A small image classifier, trained from scratch.
Training: soap at rate 0.0048, 5000 steps, batches of 48.
Data: 49215 training examples, 4.9 epochs.
Rows from block 3, named by matrix and row number. Rows with one number belong to one attention dimension. Each number is 200 + 40 x the weight over its row's rms, rounded and kept within 0 to 999. All counts start at 0.
# q: attention query, key and value (stacked) (model.blocks.3.attn.qkv.weight, 384x128, the q third), inputs 0-31
# k: attention query, key and value (stacked) (model.blocks.3.attn.qkv.weight, 384x128, the k third), inputs 0-31
q.17,154,213,210,183,222,160,173,219,196,184,162,212,186,203,111,191,195,197,319,206,228,135,185,164,251,258,207,165,203,218,203,167
q.18,181,197,166,177,159,175,169,228,186,154,173,106,280,293,224,128,197,211,179,219,251,223,169,218,198,158,244,194,207,202,227,204
q.19,137,231,187,187,236,167,243,260,217,140,235,237,265,178,288,211,188,169,179,212,143,276,191,165,132,261,116,212,204,247,210,164
q.20,215,209,281,171,199,124,244,160,193,276,208,203,210,214,158,252,67,138,214,238,194,171,188,144,232,195,129,236,218,268,255,140
q.21,156,147,238,233,256,257,294,154,228,170,251,260,225,230,165,229,174,178,175,221,202,153,195,152,211,291,213,220,214,220,219,236
q.22,285,200,235,197,204,111,207,190,191,174,204,207,283,241,116,237,158,146,205,223,205,185,255,196,181,175,229,235,197,210,257,243
q.23,192,179,190,219,193,138,213,120,230,147,244,220,196,242,158,194,236,240,212,217,260,233,224,198,187,159,108,191,229,199,233,177
q.24,184,167,237,182,183,209,239,157,125,174,226,154,169,102,235,247,260,182,208,107,166,187,180,210,137,175,230,233,118,230,217,221
q.25,172,263,203,150,227,167,222,133,171,176,299,179,228,222,253,159,246,201,236,233,253,247,142,141,143,162,145,140,143,178,188,183
q.26,206,158,225,219,158,213,199,181,226,286,219,204,181,254,292,146,235,208,219,197,150,241,217,268,148,226,268,188,186,210,196,196
q.27,221,266,185,205,233,203,179,202,181,210,210,173,214,210,126,138,213,144,186,209,214,186,181,150,308,214,248,171,187,192,215,161
q.28,267,208,154,217,263,248,246,219,220,166,189,142,155,165,189,124,187,169,213,197,208,214,152,190,154,182,170,186,174,187,153,223
q.29,230,195,230,169,132,160,201,148,254,157,297,159,234,242,225,211,128,184,228,199,219,164,205,208,180,205,255,275,164,200,217,148
q.30,235,259,216,240,215,177,198,285,158,196,98,193,202,97,156,201,251,245,214,178,162,176,234,194,323,176,194,280,194,196,211,227
q.31,133,233,195,183,158,237,221,222,184,212,202,193,246,219,263,125,207,207,213,126,161,200,154,209,166,257,197,183,181,135,257,123
q.32,228,230,287,172,185,241,158,241,236,187,230,206,188,158,303,210,245,256,138,231,251,235,241,207,179,165,237,222,197,177,225,250
q.33,228,234,211,174,178,135,196,233,193,161,179,222,216,160,210,247,216,269,174,174,217,268,186,104,203,236,191,173,197,150,265,252
q.34,232,199,188,175,236,185,155,189,206,287,168,261,135,192,224,166,184,224,119,216,297,239,235,205,190,247,166,201,172,238,226,208
q.35,220,212,228,223,182,261,198,198,183,253,115,165,154,151,204,205,176,232,185,222,211,197,217,204,248,140,262,99,222,224,176,258
q.36,237,231,211,151,207,163,286,201,177,146,139,185,193,224,193,157,146,213,184,163,119,223,168,145,256,191,123,151,201,259,228,181
q.37,273,259,264,177,155,232,155,234,221,176,184,116,225,177,219,226,213,211,256,145,183,130,247,271,170,193,168,203,220,176,190,245
q.38,195,144,197,186,162,203,194,174,167,220,138,235,187,227,169,181,275,173,288,183,184,242,257,187,204,243,155,164,217,223,132,218
q.39,187,222,182,259,111,136,260,232,190,151,214,129,231,188,225,266,177,207,245,115,139,193,160,290,175,150,260,283,190,223,192,213
q.40,245,262,214,198,230,204,267,166,263,187,124,183,233,215,103,227,213,205,190,242,147,239,216,176,254,229,119,216,190,173,210,197
q.41,226,171,162,173,219,218,218,196,124,162,300,181,236,164,138,198,210,175,108,206,176,205,197,218,126,200,251,193,191,261,153,247
q.42,179,249,152,188,254,124,171,218,107,216,193,224,216,203,151,227,183,165,183,127,215,172,200,197,211,199,207,138,256,187,268,258
q.43,185,143,239,208,197,138,195,125,180,184,142,205,194,168,122,184,164,162,146,192,209,202,207,215,283,150,199,162,162,246,254,200
q.44,221,193,286,166,188,251,249,278,173,190,228,176,184,140,181,142,210,228,147,178,222,245,174,235,190,261,193,285,157,228,125,165
q.45,196,194,196,141,194,165,250,201,271,129,158,252,197,274,162,252,187,204,230,165,198,182,180,192,262,124,177,131,221,164,244,154
q.46,179,219,159,199,287,229,165,230,274,254,211,209,158,173,277,199,176,210,129,203,227,236,155,267,235,181,136,109,161,210,250,194
q.47,190,189,202,183,217,138,184,152,130,214,182,269,199,231,223,165,155,135,222,188,239,170,212,196,205,173,197,137,203,253,190,268
q.48,183,186,244,149,234,215,159,148,151,232,149,211,175,240,189,205,153,194,173,192,204,222,213,187,276,199,200,138,186,299,216,245
q.49,232,159,222,172,184,260,145,144,193,247,176,179,175,236,167,162,207,216,207,167,182,96,163,216,186,206,181,171,203,250,178,233
q.50,170,189,245,204,177,157,281,174,195,215,189,276,149,146,170,127,153,219,167,205,247,257,207,213,156,182,272,245,174,219,125,165
q.51,249,186,171,204,237,165,190,172,159,204,161,238,206,192,228,230,156,193,175,191,251,196,199,128,160,199,246,210,212,213,211,166
q.52,201,156,186,139,198,176,175,185,255,204,169,147,247,186,210,136,201,156,101,219,208,215,228,193,160,193,155,176,149,250,179,211
q.53,232,203,250,137,207,232,139,224,220,200,200,247,206,239,266,243,218,196,213,198,195,185,197,173,150,211,200,163,206,122,120,181
q.54,224,216,173,267,181,138,175,225,243,216,135,209,242,219,158,237,180,225,81,257,201,214,212,236,260,168,238,201,226,183,215,230
q.55,223,184,257,232,236,205,203,170,254,170,251,222,150,181,221,178,177,249,176,249,242,213,226,131,231,201,100,150,194,175,284,221
q.56,185,168,153,203,196,125,184,214,197,160,221,216,198,170,215,107,242,219,262,110,156,252,182,177,184,195,225,245,276,194,178,189
q.57,233,199,194,205,246,209,153,200,172,156,170,213,176,279,231,199,275,195,191,141,211,186,228,169,222,207,158,170,215,186,166,201
q.58,198,219,184,190,116,179,141,189,255,185,214,212,223,195,242,241,195,233,157,164,226,189,217,196,130,145,214,187,243,109,198,230
q.59,190,138,185,210,149,207,188,258,256,207,241,276,186,304,226,283,248,231,284,211,198,189,215,231,196,169,210,223,127,174,184,186
q.60,178,244,99,199,164,150,200,202,148,216,131,270,218,224,210,242,157,157,188,241,210,200,252,252,207,158,222,131,184,255,190,202
q.61,193,242,181,263,149,161,223,205,340,259,255,197,133,201,208,208,171,213,252,300,134,188,257,215,182,206,232,220,180,187,174,199
q.62,239,169,256,180,235,253,249,241,144,220,234,187,142,215,223,194,198,222,222,194,241,218,187,223,171,196,178,229,131,227,188,227
q.63,150,217,257,118,207,159,138,88,183,231,189,236,202,133,242,215,163,174,231,138,168,143,206,189,253,197,154,152,222,231,204,201
q.64,190,193,145,163,252,182,193,195,245,197,219,225,315,206,133,232,202,181,199,212,141,214,143,182,211,146,289,217,172,152,220,116
q.65,181,186,149,162,194,194,228,198,158,272,237,165,251,219,181,216,192,179,150,232,180,181,212,242,194,299,321,121,169,157,240,199
q.66,268,199,153,205,171,218,189,163,209,184,226,245,203,222,247,202,157,193,234,245,260,214,219,172,183,212,141,252,166,218,165,182
q.67,251,157,231,186,209,157,216,198,118,225,210,299,148,238,155,161,127,224,283,176,206,194,194,272,175,124,243,108,184,200,229,171
q.68,186,155,106,144,228,100,152,283,204,265,199,234,200,188,122,221,223,148,160,187,176,244,193,213,208,209,156,180,178,180,186,238
q.69,140,122,225,198,179,191,243,204,257,219,257,214,220,241,198,264,209,220,146,196,197,188,172,157,115,242,274,227,149,170,224,164
q.70,189,218,132,126,206,197,142,284,231,185,226,153,227,149,204,167,186,183,187,164,158,196,245,166,255,165,214,245,280,189,136,164
q.71,233,220,145,212,198,169,179,244,320,185,174,156,258,138,236,228,248,286,143,125,296,206,251,176,138,247,200,242,209,234,183,147
q.72,205,157,271,206,184,166,213,215,173,177,198,228,173,185,157,134,192,196,227,217,195,259,172,188,216,210,82,175,203,226,135,218
q.73,207,127,192,158,230,206,201,206,181,123,215,264,150,200,260,255,213,198,233,224,280,214,191,241,136,217,183,234,245,168,228,155
q.74,179,240,241,271,191,104,164,195,170,187,221,182,251,205,250,176,228,176,242,110,126,181,145,160,219,102,202,168,167,222,193,212
q.75,174,227,175,206,179,175,145,221,264,173,234,193,220,239,204,173,225,270,177,207,211,182,207,104,198,260,148,195,205,145,173,246
q.76,199,245,196,215,179,192,221,251,181,173,209,204,248,258,172,126,237,260,127,234,248,171,236,217,174,209,289,234,170,137,191,222
q.77,181,207,177,217,213,192,164,225,255,181,169,205,154,233,257,179,230,221,248,134,205,222,181,222,163,232,134,227,250,195,125,187
q.78,130,205,206,244,223,219,136,172,214,188,145,125,223,205,261,213,264,207,241,181,251,137,201,159,107,182,178,195,191,159,158,193
q.79,213,156,175,226,222,197,246,232,209,173,197,230,209,160,204,276,214,259,170,225,225,227,240,187,201,181,241,277,150,157,205,151
q.80,241,260,201,185,223,193,166,183,139,161,158,234,280,214,274,139,279,225,211,111,256,162,176,250,156,195,194,238,265,189,214,260
q.81,180,184,243,203,199,171,209,152,176,273,190,195,178,183,149,195,235,153,178,179,166,237,205,192,219,231,106,188,126,253,182,210
q.82,247,155,273,226,175,180,203,245,151,257,138,194,212,257,217,193,163,230,171,142,131,223,196,229,231,164,217,199,230,241,150,232
q.83,176,183,173,140,205,220,170,249,207,199,147,158,179,198,201,285,164,187,163,255,143,196,208,217,215,255,184,300,155,133,243,147
q.84,212,244,139,162,215,143,186,260,154,154,205,161,229,210,185,169,151,246,184,207,206,193,192,231,197,240,176,233,261,149,172,246
q.85,244,211,275,248,226,162,178,200,190,153,139,178,194,223,222,264,198,187,213,189,201,212,111,248,173,168,211,208,190,202,118,232
q.86,210,159,208,203,157,248,202,179,159,140,184,166,153,175,221,162,285,244,240,240,206,181,212,249,161,208,221,295,215,194,200,179
q.87,200,224,156,326,146,207,212,208,172,172,176,174,217,199,267,204,187,205,212,124,188,125,191,177,223,190,258,228,218,198,207,182
q.88,135,173,118,181,186,166,285,141,199,226,262,192,247,167,231,204,193,234,247,176,149,215,146,145,186,229,129,171,237,125,239,210
q.89,195,226,210,232,175,177,180,190,230,233,198,162,216,164,152,178,157,178,249,176,131,193,219,228,281,181,155,113,252,185,190,156
q.90,157,201,189,250,237,253,182,205,168,162,254,224,225,193,170,158,208,281,219,141,198,181,238,176,184,220,228,126,228,207,197,208
q.91,174,251,187,228,197,177,121,256,167,211,127,150,241,189,214,188,239,190,170,217,189,143,203,218,234,207,215,267,208,265,200,256
q.92,247,233,171,163,199,82,237,206,179,191,127,224,229,278,200,226,198,167,195,216,290,226,157,183,198,212,192,245,148,187,192,187
q.93,226,277,215,180,222,181,179,135,278,173,190,145,278,171,183,245,238,194,151,188,170,154,224,230,240,171,212,250,152,223,197,204
q.94,172,194,271,167,196,189,220,163,191,156,205,202,154,157,216,294,147,245,142,194,194,177,255,223,205,235,186,266,200,222,193,134
q.95,162,139,176,211,183,209,215,192,146,253,252,222,157,210,162,238,172,144,233,246,239,240,263,183,223,165,238,216,209,206,198,228
q.96,154,159,232,232,112,199,220,224,193,161,214,138,255,189,230,245,250,229,161,101,205,193,226,224,182,197,285,229,297,209,161,187
q.97,246,122,215,205,222,159,215,213,270,189,263,184,258,260,239,217,164,183,157,161,175,190,201,164,170,164,223,195,131,132,221,196
q.98,236,162,240,227,200,134,200,126,160,220,148,143,244,165,182,243,227,170,175,220,280,243,263,237,158,178,169,216,227,273,299,211
q.99,228,249,155,226,239,165,215,179,240,171,207,229,214,190,183,248,230,184,203,213,125,179,121,191,181,169,215,179,190,157,232,211
q.100,194,170,190,182,257,236,222,220,174,208,215,230,160,235,236,197,190,206,176,154,173,135,150,164,228,234,173,203,142,185,219,194
q.101,175,173,188,224,166,135,268,182,164,74,225,250,252,221,214,205,204,195,111,219,194,144,182,237,176,221,254,233,196,220,197,200
q.102,214,267,194,232,204,271,105,125,234,226,149,243,180,195,226,206,189,129,300,229,187,194,248,156,197,110,238,205,243,169,197,201
q.103,253,238,211,184,226,140,228,212,247,212,238,284,189,162,180,278,144,142,199,163,184,263,248,198,245,215,199,140,188,202,253,200
q.104,197,200,219,217,189,206,235,235,159,177,128,131,303,168,246,203,290,216,240,238,208,213,167,186,145,169,132,233,219,196,218,204
q.105,195,222,240,286,208,194,134,202,171,196,196,237,208,170,231,199,168,177,226,220,128,208,186,150,306,137,178,187,187,175,153,220
q.106,114,202,195,198,157,153,207,163,212,131,103,84,196,163,224,214,228,188,233,201,217,192,208,219,294,176,238,204,219,139,202,139
q.107,269,177,148,153,161,187,214,245,186,193,187,289,137,164,135,168,172,225,251,187,218,273,160,213,221,274,147,211,203,216,192,176
q.108,241,144,254,162,234,218,253,201,202,205,266,215,149,145,223,211,246,192,105,212,241,163,207,199,198,191,152,247,154,260,292,276
q.109,174,233,147,141,138,173,270,236,183,186,237,212,190,176,100,282,254,191,240,187,190,216,152,159,149,215,240,188,98,172,279,204
q.110,201,223,229,168,257,273,158,223,277,170,187,94,171,222,226,204,234,198,218,195,176,256,183,242,199,131,160,140,202,137,151,182
q.111,158,292,225,99,249,190,186,191,237,185,225,208,142,249,48,248,157,219,263,151,148,261,185,225,223,222,254,174,172,205,185,165
q.112,259,191,296,182,217,202,117,227,155,238,211,243,227,229,237,189,204,216,172,191,221,257,199,214,189,167,268,190,173,152,170,188
q.113,181,286,205,213,264,183,226,197,93,159,195,250,207,171,156,146,166,246,207,269,169,197,127,163,159,237,179,239,254,137,131,142
q.114,186,211,221,229,235,213,204,200,159,211,222,104,215,163,236,201,229,211,234,229,253,130,184,224,110,222,161,241,223,259,218,214
k.17,233,238,178,161,223,231,89,173,269,181,182,168,201,170,213,232,163,174,171,213,201,191,220,248,190,272,133,193,173,176,250,247
k.18,292,184,256,175,215,158,232,237,235,203,144,186,192,231,239,176,199,151,256,141,227,234,196,244,199,226,181,152,195,190,212,234
k.19,237,158,135,256,73,222,150,216,206,199,156,256,214,194,192,186,208,218,189,223,124,194,142,175,231,184,220,231,226,230,194,174
k.20,217,244,161,195,207,225,139,187,103,264,178,127,158,201,207,204,216,182,181,252,182,162,198,194,232,286,242,183,168,199,204,267
k.21,252,207,138,228,247,229,176,206,227,249,216,169,206,187,231,193,178,207,224,243,142,236,195,144,244,240,142,250,166,203,148,211
k.22,231,216,248,165,216,201,169,216,183,223,88,140,155,162,172,200,161,155,226,226,125,230,144,192,215,229,158,232,194,151,251,156
k.23,222,262,212,133,159,247,256,191,175,258,105,205,159,204,119,210,244,233,248,146,206,195,151,204,201,204,204,153,150,148,129,163
k.24,168,183,160,283,220,188,153,152,210,260,180,132,175,217,195,151,232,152,214,245,212,180,199,211,138,190,134,227,181,162,165,176
k.25,191,182,201,190,190,200,144,273,207,194,241,224,135,179,172,152,148,167,206,171,211,234,204,182,180,132,169,235,248,192,248,221
k.26,113,179,218,168,176,199,228,221,211,144,132,216,198,210,132,278,111,242,149,152,231,170,123,214,206,151,225,231,211,225,182,243
k.27,167,238,208,197,251,209,95,181,249,206,135,170,199,169,194,217,193,186,215,227,135,204,225,244,226,185,138,184,201,227,201,203
k.28,318,150,218,251,167,182,188,179,219,202,198,171,173,194,217,221,154,263,285,204,206,176,205,205,167,175,136,169,265,168,226,199
k.29,223,192,230,234,135,234,166,158,164,225,148,135,194,208,188,203,146,189,261,126,210,238,176,145,204,186,133,201,185,128,148,273
k.30,158,189,246,218,249,163,241,181,275,160,257,188,216,197,159,229,216,231,137,201,209,197,301,159,159,137,292,192,211,210,283,165
k.31,197,142,252,193,222,196,239,281,212,177,185,214,236,284,275,219,178,138,244,132,235,149,216,235,225,181,164,145,225,215,162,185
k.32,245,230,246,252,264,197,192,189,226,231,140,245,212,155,176,207,247,217,215,164,146,202,145,161,174,169,181,155,63,192,273,259
k.33,195,172,160,134,206,202,192,256,92,184,207,194,178,157,194,194,133,188,218,223,166,183,143,266,206,222,153,209,122,266,192,184
k.34,210,176,199,223,231,170,202,209,171,218,235,201,201,185,194,219,273,194,238,197,207,208,237,189,111,206,149,229,174,283,263,149
k.35,162,239,205,238,315,174,207,172,197,168,246,139,215,200,168,184,138,149,227,188,211,168,236,191,193,241,258,222,157,268,209,216
k.36,181,179,173,168,241,216,240,188,123,167,140,176,136,156,265,202,136,171,201,131,271,116,247,220,203,202,193,183,181,176,218,175
k.37,145,220,193,172,198,243,184,191,266,226,269,196,181,228,195,198,155,246,205,182,219,204,243,178,220,158,215,236,201,240,185,238
k.38,181,173,117,122,164,250,187,201,158,217,273,263,229,160,202,239,225,204,289,150,194,284,233,240,197,251,243,170,213,199,228,227
k.39,225,278,133,158,216,274,175,181,226,197,243,237,261,200,236,198,161,201,194,191,218,190,131,215,220,246,154,252,185,131,178,271
k.40,240,214,177,127,232,201,265,224,230,208,164,201,269,250,146,219,243,222,228,182,186,165,176,219,222,194,179,137,104,187,122,137
k.41,169,232,218,276,210,147,224,122,233,229,184,175,178,175,326,190,170,124,196,295,189,154,176,240,173,244,192,183,198,210,164,205
k.42,252,151,256,244,221,152,159,155,118,226,268,204,220,207,176,129,169,148,163,243,177,220,197,213,152,193,218,259,199,294,152,118
k.43,288,184,154,203,194,173,212,185,134,202,185,271,199,171,167,157,228,153,124,115,251,224,215,206,191,183,239,183,151,260,175,179
k.44,163,255,142,197,203,184,263,167,240,212,246,212,200,191,207,277,232,225,195,196,118,206,206,179,227,227,132,167,115,167,198,222
k.45,226,197,228,187,184,200,203,209,125,167,118,145,202,169,132,167,243,157,183,211,232,150,197,208,205,205,234,223,230,215,120,176
k.46,228,149,116,226,234,185,189,223,213,176,215,142,148,201,189,187,221,218,221,151,254,180,248,248,206,161,198,302,173,204,229,149
k.47,215,162,167,231,198,207,190,142,158,186,205,190,203,126,226,157,222,171,244,177,170,237,162,201,217,217,218,218,157,292,229,180
k.48,226,175,188,277,232,158,167,178,133,183,238,182,137,145,236,76,212,191,193,185,217,129,197,187,166,211,144,238,94,245,184,278
k.49,114,244,205,216,243,147,232,224,193,197,145,204,245,232,199,203,204,202,185,201,230,130,212,155,209,229,281,185,202,217,227,169
k.50,200,262,170,179,191,182,222,185,154,197,211,213,289,128,162,209,191,215,234,190,179,238,195,200,211,230,120,223,110,221,224,199
k.51,189,194,238,208,307,189,175,214,152,158,148,292,252,168,181,165,234,183,211,152,146,237,160,201,139,204,240,193,132,191,200,207
k.52,250,266,167,157,153,278,235,246,204,206,190,241,191,134,229,207,286,234,245,146,165,161,203,271,210,199,223,212,157,195,262,235
k.53,149,204,241,146,167,282,196,181,226,94,204,174,154,213,203,276,232,195,197,180,155,223,202,193,263,139,262,219,229,234,221,129
k.54,199,141,309,248,181,222,176,188,202,249,151,149,169,232,150,224,128,166,145,142,194,176,236,224,188,248,177,208,239,268,206,130
k.55,219,199,248,164,175,159,262,204,123,193,180,157,203,213,165,207,171,216,189,157,252,245,232,142,183,176,250,165,193,160,250,167
k.56,180,346,152,209,145,231,225,102,160,168,186,189,222,210,224,249,184,227,219,220,121,200,185,226,192,213,143,247,259,201,162,195
k.57,166,185,180,131,131,199,207,183,139,196,235,135,170,252,246,282,193,193,212,165,179,198,255,218,169,202,200,255,298,184,169,125
k.58,271,177,229,228,132,312,141,216,222,159,224,211,181,252,134,228,212,160,151,188,126,216,205,186,259,192,186,228,242,199,227,243
k.59,123,245,244,196,174,199,186,286,249,227,112,231,234,203,169,202,237,232,192,203,232,177,165,241,208,154,204,178,250,133,203,231
k.60,185,205,211,209,234,136,220,153,179,212,194,166,294,145,247,117,262,204,212,204,284,232,207,269,107,169,218,270,228,228,230,200
k.61,112,201,215,175,172,169,229,254,311,214,174,115,194,187,225,191,207,306,216,202,245,193,221,192,246,203,303,180,240,159,240,267
k.62,182,168,168,275,221,201,183,248,158,253,253,158,191,241,234,205,172,243,232,176,219,151,210,200,166,136,153,229,195,128,142,190
k.63,161,216,204,187,225,211,209,189,177,184,167,225,240,158,176,144,187,193,159,155,234,235,209,170,206,191,268,175,163,206,239,241
k.64,145,188,198,183,248,217,240,215,240,198,212,118,281,200,209,221,252,148,131,191,149,176,161,307,223,248,159,216,194,230,190,186
k.65,145,242,194,208,187,177,201,166,147,195,225,220,149,190,223,226,227,160,190,204,241,168,185,259,199,177,189,251,199,161,153,280
k.66,220,98,180,204,168,249,229,253,199,207,199,187,232,263,156,156,138,199,237,164,226,142,225,218,217,178,218,155,169,192,201,168
k.67,203,259,268,220,185,193,219,200,142,190,240,259,236,234,123,204,240,268,176,190,150,211,164,217,200,248,142,216,181,224,191,197
k.68,210,235,174,143,157,179,177,244,138,167,184,172,201,185,225,174,243,262,196,202,201,260,118,226,255,242,189,180,212,226,204,205
k.69,273,157,218,236,212,197,226,266,190,134,214,177,156,176,182,157,259,195,143,288,207,196,204,137,161,146,109,152,135,219,290,213
k.70,134,159,237,172,260,189,221,112,226,203,251,138,243,233,244,269,116,184,221,247,228,211,161,231,262,215,163,217,220,213,215,169
k.71,215,151,175,194,232,182,233,215,225,245,235,204,246,143,212,150,170,182,193,177,228,161,225,246,199,215,148,252,229,277,217,188
k.72,153,168,231,116,189,177,157,238,134,222,147,223,187,227,247,189,260,171,202,155,239,173,176,143,122,269,187,115,238,228,175,254
k.73,173,249,237,163,260,220,119,225,203,152,119,167,172,244,157,195,281,188,197,202,160,216,237,108,105,107,201,273,223,152,191,214
k.74,234,171,230,234,197,226,169,148,149,187,182,187,175,181,171,209,210,174,273,155,187,204,164,280,110,209,230,207,230,238,193,238
k.75,188,122,193,223,114,198,142,164,121,219,146,221,243,189,309,229,128,251,252,247,185,217,149,274,181,248,236,205,263,245,300,177
k.76,202,217,158,230,124,185,237,225,132,143,224,204,238,308,259,194,251,166,218,153,166,186,177,271,193,183,230,152,207,217,196,238
k.77,252,184,212,138,173,352,206,194,131,269,147,243,235,204,198,173,164,238,229,212,220,185,258,176,195,213,175,178,209,188,238,127
k.78,145,150,264,227,217,295,272,126,202,201,138,177,165,189,177,207,211,227,192,186,258,173,224,173,121,187,214,256,231,196,262,175
k.79,152,228,183,170,196,152,206,292,197,154,133,140,263,188,165,158,268,184,172,287,218,174,171,169,162,242,258,124,178,206,169,214
k.80,168,132,131,279,245,242,222,200,190,156,158,178,180,214,132,198,143,206,205,137,185,180,147,235,171,124,223,266,340,148,166,179
k.81,222,236,185,85,238,195,174,183,244,195,234,275,217,152,219,146,230,233,197,189,263,207,185,191,188,217,122,145,224,195,138,202
k.82,221,248,216,127,273,247,148,179,190,254,180,201,202,167,182,276,172,166,240,172,176,186,113,266,249,273,178,204,315,222,184,199
k.83,199,240,133,174,231,151,201,256,265,258,239,194,187,184,177,130,232,163,224,223,170,215,178,176,243,204,155,169,167,230,316,228
k.84,245,213,159,147,201,232,184,176,179,129,176,165,202,174,247,137,249,190,197,209,163,258,241,174,190,178,181,321,270,167,205,200
k.85,240,236,193,202,240,212,224,238,137,138,114,167,148,167,123,207,227,206,233,149,158,215,238,182,116,203,273,269,292,250,169,190
k.86,153,196,139,169,193,183,184,190,221,234,232,239,141,218,198,166,165,214,202,178,110,204,255,229,147,195,236,239,234,232,220,117
k.87,197,144,231,272,187,286,211,180,206,237,282,115,186,156,160,328,169,239,179,223,247,203,196,194,190,146,271,228,150,185,188,184
k.88,216,205,209,300,173,233,182,168,209,268,168,224,195,177,210,300,183,249,206,263,180,214,214,202,197,89,141,181,208,161,240,208
k.89,168,218,185,184,191,221,146,153,150,162,204,216,215,178,199,213,175,216,198,180,291,214,200,197,248,274,199,109,146,241,174,230
k.90,189,191,211,146,125,245,242,220,225,214,227,222,238,228,223,293,256,160,184,207,267,243,227,238,157,225,204,86,243,181,217,231
k.91,203,246,195,184,206,186,149,159,180,201,206,147,157,95,229,126,201,184,196,165,182,200,170,150,287,243,189,294,229,185,243,185
k.92,190,209,194,171,165,184,152,187,230,270,130,215,264,245,132,207,141,180,165,222,157,143,139,284,188,175,209,271,148,282,191,207
k.93,246,201,173,247,114,157,236,170,218,219,201,255,209,146,231,210,155,178,208,222,178,248,191,187,220,209,240,197,162,218,171,113
k.94,161,181,231,206,231,135,121,217,190,197,242,150,160,211,208,239,197,221,252,202,267,223,205,174,149,212,138,193,223,262,212,235
k.95,142,238,207,159,160,192,164,174,227,180,196,121,246,205,204,153,304,201,206,194,181,203,198,143,186,232,221,187,135,223,206,192
k.96,252,155,195,190,178,164,183,106,212,240,229,139,181,229,203,199,168,164,216,198,194,277,123,185,238,249,184,296,210,161,193,115
k.97,230,216,261,232,260,186,138,246,224,277,276,247,148,205,200,141,254,194,171,146,285,129,209,154,166,208,176,178,222,254,232,200
k.98,195,214,220,133,164,272,229,231,175,185,221,183,225,275,272,240,206,191,168,201,159,139,189,237,235,218,268,203,276,137,179,223
k.99,171,220,177,229,175,202,166,204,203,174,281,215,169,244,290,232,217,171,192,189,216,220,212,197,234,194,164,173,167,189,196,259
k.100,233,155,238,260,181,138,176,215,200,181,207,195,231,169,229,196,205,182,214,204,206,215,226,161,292,225,205,208,256,249,134,205
k.101,225,198,176,202,164,223,235,187,190,177,260,141,172,198,292,211,168,136,202,322,136,221,175,167,212,232,227,209,220,169,160,217
k.102,124,229,226,227,170,194,185,220,196,190,228,259,252,239,181,217,157,181,226,191,165,161,176,208,194,163,241,246,166,254,184,284
k.103,234,144,239,189,223,215,157,245,169,195,121,250,179,160,228,247,190,243,184,146,256,183,210,218,189,163,172,189,199,224,234,240
k.104,260,229,146,182,159,194,194,211,213,203,235,224,159,160,232,239,230,152,139,222,254,199,181,202,171,311,233,193,255,170,215,198
k.105,143,187,196,226,246,194,196,198,215,164,220,256,305,149,213,176,306,233,167,216,212,199,216,180,212,120,206,236,180,166,155,194
k.106,206,167,162,246,154,176,246,196,204,222,185,115,215,224,252,207,249,205,176,270,249,166,126,176,209,247,264,199,230,206,140,226
k.107,248,211,240,211,112,173,253,160,181,156,182,255,268,206,192,173,182,243,210,161,156,203,190,236,215,245,220,247,207,184,272,146
k.108,218,240,185,146,258,178,179,175,169,171,228,207,272,230,223,130,190,212,135,163,203,193,168,150,208,242,157,199,195,244,243,145
k.109,226,149,210,177,142,203,197,180,174,162,202,161,135,174,243,245,254,244,189,209,237,253,188,177,245,187,218,168,203,216,263,197
k.110,197,165,172,248,202,194,212,215,260,202,191,254,256,230,106,102,217,125,218,157,214,116,146,157,136,306,190,152,119,214,136,167
k.111,210,162,215,233,233,174,210,203,205,238,182,181,129,189,116,239,228,214,272,184,244,154,180,287,168,245,147,146,187,228,218,198
k.112,236,222,208,164,203,178,130,169,256,295,164,264,136,186,213,238,183,202,209,190,227,149,227,192,209,186,162,146,254,215,197,160
k.113,231,191,107,281,228,224,234,184,193,175,191,167,197,141,177,219,184,188,127,235,191,166,218,250,125,262,227,204,142,130,192,209
k.114,203,230,169,208,232,224,214,236,244,182,196,205,204,164,159,177,219,163,173,248,234,172,158,233,173,262,203,211,214,108,205,178